Rows from block 6 of a small CTC audio transcriber, named by matrix and row number. Rows with one number belong to one channel. Each number is 128 + 24 x the weight over its row's rms, rounded and kept within 0 to 255. All counts start at 0.
After each channel's rows are labels from the 100 clips, of 14848, where the channel reaches its highest value: "loudest band" is the band of the loudest frequency at the time of the peak; "top examples" is what is common among them. Only what is clearly more common there than usual is listed. The data: short read English sentences (LibriTTS-R).
# convs0: first width-5 conv (model.blocks.6.convs.0.weight, 192x160x5, each kernel summed), inputs 0-159
# convs1: second width-5 conv (model.blocks.6.convs.1.weight, 192x192x5, transposed, each kernel summed), outputs 0-191

convs0.68 [ 91 127 136 143 111 111  90  86 151 129 128  71 128 118 118 113 120 122 136 139 129 127 126 115 142 118  88 142 125 133 118  88   0 114 136  62 160 143  66 124 124 128 110 130 117 145 130 130 128 107 160 156 118 150 103 122 128 126 149 110 112 112 126 114 126 124 130 129 128 128 128 151  77 158 132 125 129 120 114 128 100 140 142 132 128 128 122 131 151 128 128 127 150 127 103 125 122 127 128 130 117  10 132 109 129 135 120 129 127 124 127 133 115 123 124 124 128 126 128 123 133 167 127 103 127 106 109 107 131 103  75 149 105 127 151  78  98 121 117 164 106 101 124 124 129 155 100 136 133 121 128 128  91 127 133 129 124 126 129 131]
convs1.68 [141 128 139 128 126 130 128 131 128  87 109  83  42 133 137 138 126  71 110  97 125 124 117 128 135 127  91 107 132 121 106 140 138 120 131 127 129  50 106 126 133 157 103  99 119  65 119 102 129 128 112 145 150   2 129 122 126 129 138 142  56  87 125 130 130 129 106 114  99 115  81 127 148 116  88 143 112 152 133 127  78 129  41 112 128 134 120 132 125 113 130 131 134 126 118 125 121  97  54 130 130 147  91 136 130 124 116 138 149  94 111 134 123  92 131 136 112 153 146 116 106 105 129 116 124  80 125 130 107 118 129 126 128 117 122 116 132 166 121 122 125 152 128 127 125 108 108 123 124  77 132 114 114 127 124 115 128 122 167 118 128 133  95 128 122  85 102 109 122 156 136 129 109 127 141 101 128 130 130 102 125 128 117  80 127 125 136 133 122 108 123 127]
loudest band: 4000 to 8000 Hz
top examples: the word "you"

convs0.46 [136 118 121 149 132 124 143 124 108 132 125 133 124 124 121 130 131 128 112 130 107 127 141 133 126 129 115 125 103 126 132 114  97  81 137 131 127 130 137 116 136 131 118 135 105 129 152 134 109 133 146 129 118 149 130 124 128 124 141 128  88  90 126 109  97  16 129  93 107  58 156  86  95  28 135 171 131 125 117 117 127 127 131 131 133 127  98 128 122  83 129 114 147 111  67 171 156 127 116  66 110  78 127 126 123 118 136 104 131 133 117 127 132 129 124 134 159 117  69  98 126 124 115 128 126  91 122 116 128 124 127 126 150 102  98 131 129  86 128  71 125 174  64 140 136 131 126 128 114 134 139 114 133 124 141 129 116 117  71 113]
convs1.46 [120 117 128 136 136 142 121 127 111 120  78 136 126 126 129 139 134 126 115 124 127 128 127 127 136 150 115 119 139 132 148 127 109 129 129 121 124 108 119 152 127 124 130 122 128 116 120 123 124 123 123  83 138 127 150 126 126   0 119 130 155 132 138 126  69 129 184  79 105 129 118 126 129 113 130 157 127  92 114 129 136  99 117  60 131 137 140 139 102 129 125 113 125 129 112 163 117  98 102 126 149 113 169 129 110  91 127 152 136  86 109 101 133  28 131 114 119 133 140 130 135 128 118 132 117 134 106 115 107 122 154 120 139 130  93 123 130 130 128 126 137 116 111 131 104 132 127 108 109 132   4 105  66 137 136  87 115 116 129 115 173 128 127 122  97  61 122 129 125 130 107 121 137 135 134 149 119 133 122 139 164 125 127 123 135  94 128  78 130 152 129 132]
loudest band: 250 to 500 Hz
top examples: the word "you"

convs0.41 [139  95 112 143 124 124 126 131 141 123 126 141 125 125 132 127 129 138 136 140  98  92 123 136 130  96 168 128 186 127 126  83 128 142 138 137 128 118 113 123  99 121 123 126 160 126 110 132 159 132 132 116 136 128 137 129 129  79 147 128 125 128 114 102 120 114 115 129 129 107 113 128 146 136 124  83 129 132 128 124 131 110 138  95 132 127 111 136 134 143 131 112 122 122 127 119 130 106 123 120 103 131 186 119 117 115 128  98 111 133  89   3 131 125 119 116  75 130 135 112 100 131 125 132 125 114 128 133  85 176 129 133 146 142 211 139 105 128 128 196 166 129 122  26 138 116 100  80 157 150 142 105  82 121 123 136 141 128 154 126]
convs1.41 [125 118 128 118 137 120 125 128 130 130 132 133 135 130 132 147 134 133 130 122  91  91 163  86 147 152 120 119 151 129 129 114 108 135 119 132 126 121 110 113 103 131 104 127 128 140 127  85 128 131  88 127 126  97 120 101 153   0 140  45 127  37 131  96 167 184 128 134 116 111 119 108 130 131  85 135 133 112  95 117 156 147 102 147 129 139 129 131 140 146 106 100 150 149 125 118 113 131 131 135 135 157  99 127 148 143 185  14 131 113 128 128  94 134 126 130 121 124 127 131 107 127 112 153 118 130 120 120 114 127  84 132 144 122 161 131 141 168  81 133 104 122 126 128 127 130 113 126 139 117 159 103 133 134 108 128 150 144 117  97 126 129 127 115 130 155 123 138 107  73 116 120 138 128 109 121 126 129 129 152 103 154 116 160 134 127 124 117  91 130 124 140]
loudest band: 500 to 1000 Hz
top examples: the word "what"

convs0.115 [  2 125 150 129 123 116 105 125 160 131 131 128 127 128 155 115 123 119 138  84 138 123 136  84 123 142 138 171 113 119  97 128 145 128 134 132 131  88 112 137  79 127 129  82 128 155 109 135 160  92 122 124 115 150 128  47 127  98 128 134 117 110 144 115 125 126 140 128 128 124 145 111 159 133 129 109 128 128 144  39 128 118 140 132 130 156 137 131 138  92 129 128 138 129 104 124 128 118  96 134 122 155 101 146 124 107 138 100 113 130 129 118 232 115 126 132 128 128 128  98 137 129 121  90 129 130 133 125 110 126 110 110 127 145 112 114 112 127 146 158 121 129 126 100  93 136 127 189  70 122 127 104 113 129 139 127 131 129 141 158]
convs1.115 [109 126 126 140 118 149 166 113 128 116 108 111  96 110 122  95 129 102 155 131 114 150 138  73 124 125 139 140 125 141  92 117 145 119 144  80 110 125 115 116 124  98 162  94 135 125 144 130 161 101  87 147  99  92 125 133 141 132  72 171 142   7 117  72 114 124 135 125 125 127 138 109 122  66 192 180 101 133  83 115 122  77 100 129 126 129 134 139 124 117 133  56 103 135 126 118 103 137 117 131 111 116 126 135 128 124 126 101 129 113 125 114 127  99 163 120 115 128 129  97 138 127 131 124 151 118 126 132 129 137 127 126  73  85 104 149 106 147  88 116 134 114 125 115 117 183 130 138 157 121 122 102 109 147  75 121  99 131 116 140 133 149  99 141 115 139 139 113 127 118 153 134  98 128 197 106 128 115 165 114 129 139 141 119 129 130 130 131 117 119 109 104]
loudest band: 1000 to 2000 Hz
top examples: voice: female; the word "go"

convs0.65 [145 130 134 147 130 105 139 128 126  80 129 107 127 130 159 119 125 120 176 137 138 130 124 110 125   4 128  82 125 139 117 155 110 152 110 128  82 124 144 128 123 153 101 125 128  99 130 102  77 132 136 124 119 144 143  93 119  97 111 139 120 123  96 116  74 105  83 152 108 143 126 130 133  81 115  60 121 128 126 143 128 113 108 131  97  88 121 139  95  89 127 124 131 124 134 129 115 128 113 136 143 132 145  75 133 137 128 128  68  92 129 125 134 129 133 115 122 120 126 123 109 113 128 133 119 105  80  64 166 139 100 123 141 144 111  73 128 128 129 139 126 123 143 131 132 129 116 133 128 143 121 122  39 127 124 134 134 129 137 115]
convs1.65 [130 123  86  93  93  88  98 175 124 130 130 126 127 153 128 105 131  87 132 106 190 152 131 149 153 134  61 144 131 122 114 136 153 126 137 133 139 159 133 124 115 161  89 133 122 140 131  88 120 123  96 126  95 159 138  58 133  75 167 138 139 125 162  84 143 143 110  95 134 129 133 128 141 156 137 130 127 171 100 137 113 120 129  98  92 129 104 139 137 111 154 129 129 130 129 154 131 128 133 116 123 119  93 136 156 121 126  94 106 122 111 143 113 126 126  62 130 123 128 128 123 143 140 137  96 130  85  82 138 129 119 123 138 115 207 130 160 149 169  82 115 143 124 122  89 127 137 101 126 127 145 134 128 162 130 131 120 127 144 103 128 127 114 125 117 135 139 103 130 149  58 128 123 131 106 137 125 152 117 137 108 112  55 172 115  56 136 158 141 141 144 134]
loudest band: 500 to 1000 Hz
top examples: the word "never"

convs0.21 [ 90 130 128 143 161 113 133 128 167 134 133 175 117 121 121 130 168 119 103 150 130 123 123  97 128 121 131 120  75 126 127 130 129 123 135 134 135 191 131 131 129 169 145 115 132 113 113  93  97 132 132 154 141 135 126 108 167 159 130  78 132  97 121 137 138  74  69 141 128  85 115 119 137  63 120 119 112 110 158 118 138 131  90 147 108 134  83 147 157  97 149 133 121 126 108 129  98 126 132 128 163 152 123 127 135 139 129  92  76 128 125 154  95 151 158  54 128 160 129 129 118 113 138 144 129 155 107 105 130 137  90 130 111 146  88 111 128 108 130 133 108 106  82 129 111 119 112 109 137 128  89  96 133 117 110 167  72  65 110 120]
convs1.21 [120 146 138 143 137 121 132 128 130 129 121 119 130 156 116 121 127 131 116 115  24 126 137 114 134 131 125 115 154 139 122 135 105 143 126 133 131 137 120 118 118 146 150 129 109 120 127  89 138 152 120 129 125 143  47 171 130  61 127 168 120 182 135 125 128 129 124 124 160 138 175 121 108 137 128 111 121 122 139  39 122  69 124 120 151 129 109 134 193 142 137  90  64 166 107 133 124  57 127  80 135  58 100 103 128 131 125 136 102  91 145 131 158 118 125 135 173  94 128 173 128 131 149 135 126 127 133 102 142 127 125 128 159 105 127 126 141 135 159 161 109 119 125 143 127 128 135 132 114 114 124 132 129 151 127 118 136 132 122 142 130 142  89 139 140 125 134 159 144 136 141 120 124 116 198 128 163 119 138 128 145 166 126 146 136 139 124 122 119 115 183 134]
loudest band: 250 to 500 Hz
top examples: the word "looked"

convs0.25 [ 77 130 129 121 147 131 148 154 115 159 119 129 128 123 167 118 139 128 139 111 124 129 127 146 134 107 128 110 112 128  94 129 128  93 144 126 145 140 178 129 128 220 123  93 130 128 143 135 119 137 106 116 126 131 191  76 131 103 129 129  65 124 131 115 155 116  71 128  86 117 126 134 135 127 124 127 127  65 104 126 127 129 117 136  95 129 106 148 126 118 132 126  90 135 134 106 127 145  87 119 158 108  96 122 127 126 130 109 119 127 129  75 131 122 158 105  95 155 129 129  89 133 124 143 123  99 109 124 136 129 104 175 109 139  29 138 128 110 186 134 128 148 128 123 117 109  79 157 119 121 123 110  92 150  92 113 147 132 158 150]
convs1.25 [125 106 131 136  93 138  94 131 144 170 125 120 138 224 129 130 149 133 143 130 106 126 148  54 111 131 141 129 129 100 132 139 124 162 136 125 134  80 124 128  64 136 123 139 122  98 138  72 188 140 119 128 116 102 128 134  77 127 127 135  78 141  92 135 118 118 140 128 159 150 160 141 141 126 150 117 152 173 114  89 109 121 122 122 128  86 130 108  98 104 129 138 128 128 126 162 138 128  97 133 127 112 102 142 176 138  86 127 108  68 142 138 140  61 133 113 151  89 133 142  89 105 138 163  99 139 135 146 115 125 131 132  77 149 125 139 126 144 144 145 131 130 175 135 117 119 126 103 127 107  94 170 121 142 136 117 131 126 120 113 103 112 138 129 132 108  92 139 130 108 151 128 135 137 126  46 124 115 129 118 116 126 109  99 127 131 105 123  95 119 181 131]
loudest band: 250 to 500 Hz; 500 to 1000 Hz
top examples: the word "little"

convs0.13 [117 130 111 128 132 127 130 102 129 107 126 176 128 116  90 120 124 106 136 126 137 113 130 156 132  49 126 120 106 115 102 139 106 103  90 122 128 151  60 130 122 128 115 130 137 131  92 132 127  77 151 119 153 151 128 104 128  86 128 133 132 127 142  37  68 133 122 117 132 119 122  99 151 127 111  86 117 108 106 128 125 128 134 124 131 118 103 124 144 128 126 127  51  78 133 113 119  90 143 130 128 128 169 115 103 123 129 132  73 112  37 105 114 128 123 126  78 128 134 112 133 134 141 150 119 142 128 128  43 118 135 127 133 134 129  93 108 127 116  98  90 115 143 117 125 134 123 127 128 161 130 123 124 129 130 135 112 123 142 115]
convs1.13 [103 122 138 116 142 132  94 121 101 133 103 123 128 159 126 136 138 122 128 121 138 127 137 114 129 128 129  59 156 127 132 118 127 106 140 118 130 134 145  78 127 154 111 106 134 136 127 112 104 137 148 131 166  94 141 110 125  71 129 141 141 124 136 121 169 114 124 134 118 128 117 116 126 125 128 107 122  93 103  94 133 127 109 156  70 129 100  99 133 146 126  15 154 178  67 130  93 127 132 128 125 204 133 173 153 137 127   0 118 132  99 119 124 119 132 159 111 125 131 129 124 129 104  75 127 132 129 117 122 134 111 133 131  94 123 116 180 133 130 131 125 124 113 130 107 150  97 128 128 134 121 128 132 113 104 119 131  62 128 123 127 131 138 113 125 146 136 127 168 111 119 105 135 127 130 139  81 132  96 129 130 107 126 141 135 116 129 117 116 151 113 122]
loudest band: 500 to 1000 Hz; 250 to 500 Hz
top examples: voice: male; the word "what"

convs0.67 [128 136 136 112  75  47 107 129 126 142 122 110 126 126 131  46 108 154 121 129 127 124 126 182 129 137 128 134 130 126 133 121 124 127 154 130 126 130 128 128 132 126  55 127 138 128 115  87 154 168 116  84 126 111 126 127  54 130 111   0 165 127 116 128 121 121 124 137 127 130 128 138 106 127 129 101 142 125 127 130 132 153 129 154 148 115 108 134 108 145 141 115 131 128 170 123 128 128 123 123 125 125 143 129 139 128 178 132 129 126 128 131 131 136 145 136 137 142 125 129 134 115 118 111  91 128 109 128 117 124 129 103 124 130 126 135 129 112 114 126 128 142 131 130 126 129 126 108 158 124 145 142   4 125 128 123 135 144 126 121]
convs1.67 [ 90  86 127 132 152 129 129 128 145 128 104 116 117 116  70 112 131 119 103 127 114 104 146 128 132  99 111 122 127 106  64 107 140 129  86 133 133 127 122 129  96 118 108 127 134 124 111 124 131 140 122 127 127 109  89 130 124 128 131 114  31 128  97 144 118 128  97 122 128 177 115 139 117  74 121 117 102  83 127  69 142 127 131 136 133 134 143 128 109 129  35 143 126  88 124  96 131 128 129 144 112 127 109 130 129 114 130 138 130 131 131 128 127 138  97 143 119 132  86 126 129 136  69 134 118 129 115 127 143 128 128 119 127 110 150 139 123 142 123 127 126  89 136 136 127 148 127 132 112 128 100 138 134 128  50 149   4 128 111 126 129 132 136 123 127 128 114 128 121 125 130 124  98  76 128 126 134  90  62 121 119 141 113  93 124 124 128 167 126  67 128 136]
loudest band: 250 to 500 Hz
top examples: the word "was"

convs0.80 [120 101 120 130 170 128 131  66 175 121 130 128  80 127 127 123 137 127  85 122  88 180 127 127 140 115  59 138 128 135 130 130 131 113 139 104 117 131 145 128 115 146  96 129 122 193 127 128 132 122  76 148  92 120 128 126 129 133 132 156 123  80  95 193 127 139 133 135 134 121 139 131  64 115  98 123 129 126 129 132 130  98 105 118 120 118  98  93 119 133 119 133 135 122  91 128 128 164 123  94 141 127 119 126 166 144 134 118 127 132 120 126 144 128 106 126 129 132  92 103 144 127 116 123 157 109  98 123 139 159 124  59  85 109 109 121  87 130 116  99 129 134 114  78 110 180  61 141 122 113  90  92 135 132 130 141  72 112 124 128]
convs1.80 [130 130 131 117  70  78 169 156 134 137 139 129  66 102 122 130 136 127 162 138  94 161 129 142 128 131 111 121 126 126 118 129 155 133  71 113 155 140 137 124 121 129 102  90 121 102 148  88  94 116 124 162 129 120  75 102 126 150 137 126  88 147 131 136 129 153 114 131  67 133 160 131 114 104 125 134 108 150 110 143 141 126 138 136  66 174 124 122 136 136  62 126  85  62 109  95 128 133 149 123 123 135 120  74 141 150 151  81  57 110 150 126 128 106 122 130  91 125 142 135 150 123 155 108 128 129 109 110 133 146 128 133 117  79 113 142 103 144  86 115  81 117 127 160 123 127 124 129 125  62 136 125 134 133 125 159 117 166 152  77 111 123 129  69 144 140 125 142 137 102 128 127 125 136 131 125 137 136  98 131 159 122 140 120 137 128 114 112 136 110 134  77]
loudest band: 2000 to 4000 Hz
top examples: the word "she"

convs0.189 [126 136 133 129  93 144 155 134 124 118 131 123 139 125 117  97 147 126 127 128 101 139 107 118 162 116 126 147 127 127 120 115  81 123 130 129 124  75 128 139 116 144  71 127 143  98 118 135 129 132 130 123 125 128 148 136 125 118 147  41 109  91 119  89  52 128 126 129 150 130 161 126 134 139 127 131 159 112 154 127 128 116 159 122 146 153  97 122 111 162 128 128 113 135 135  88  87 164 116  61 141  86 138 136 108  96 118 129 142 139 108  77 139 119 105 136 134 123 133 117 133 113 148 119  91 166 160 114 131  66 131 140 130 129 130 104  78 127 131 202 165  66 124  90 117 125 108 148 101 154  88 117  90 124 129  96 129 103 128 133]
convs1.189 [123 120 112 118 108 121 121 142 110 175 129 131 140 122 150 150  96 129  80 158 127 117 129 186 132 203 138 135 133 128  99  65 151 128 162 114 167 120 122 126  93 102 153 147 141 137 156 121 159  97 124  97 121 123 131 121 164 150 139 139 122 135 118 130 127 146 122 129 109 129 134 127 140 156 160 136 119 128 126 105 128 124  60 148 121 137 133 128 141 120 139 126 126 152  95 107 118 140 130 114  99 173 125 125 122 103  95 128  91 129 109 128 173 143  98 115 104 120 108 125 142 172 140 129  82 145 130 156 115 122 162 171 139 108 124 132 140 133 132  33 119  70 131 108 127 141 124 127 141 100 164 134 124 168 112 151 116 130 148 139  85 120  79 127 170 127 117 122 148 140 112 157  99  51 133  82 138 148 105  73  99 123 141 127 129 129 132 104 117 101 166 123]
loudest band: 500 to 1000 Hz; 250 to 500 Hz
top examples: the word "said"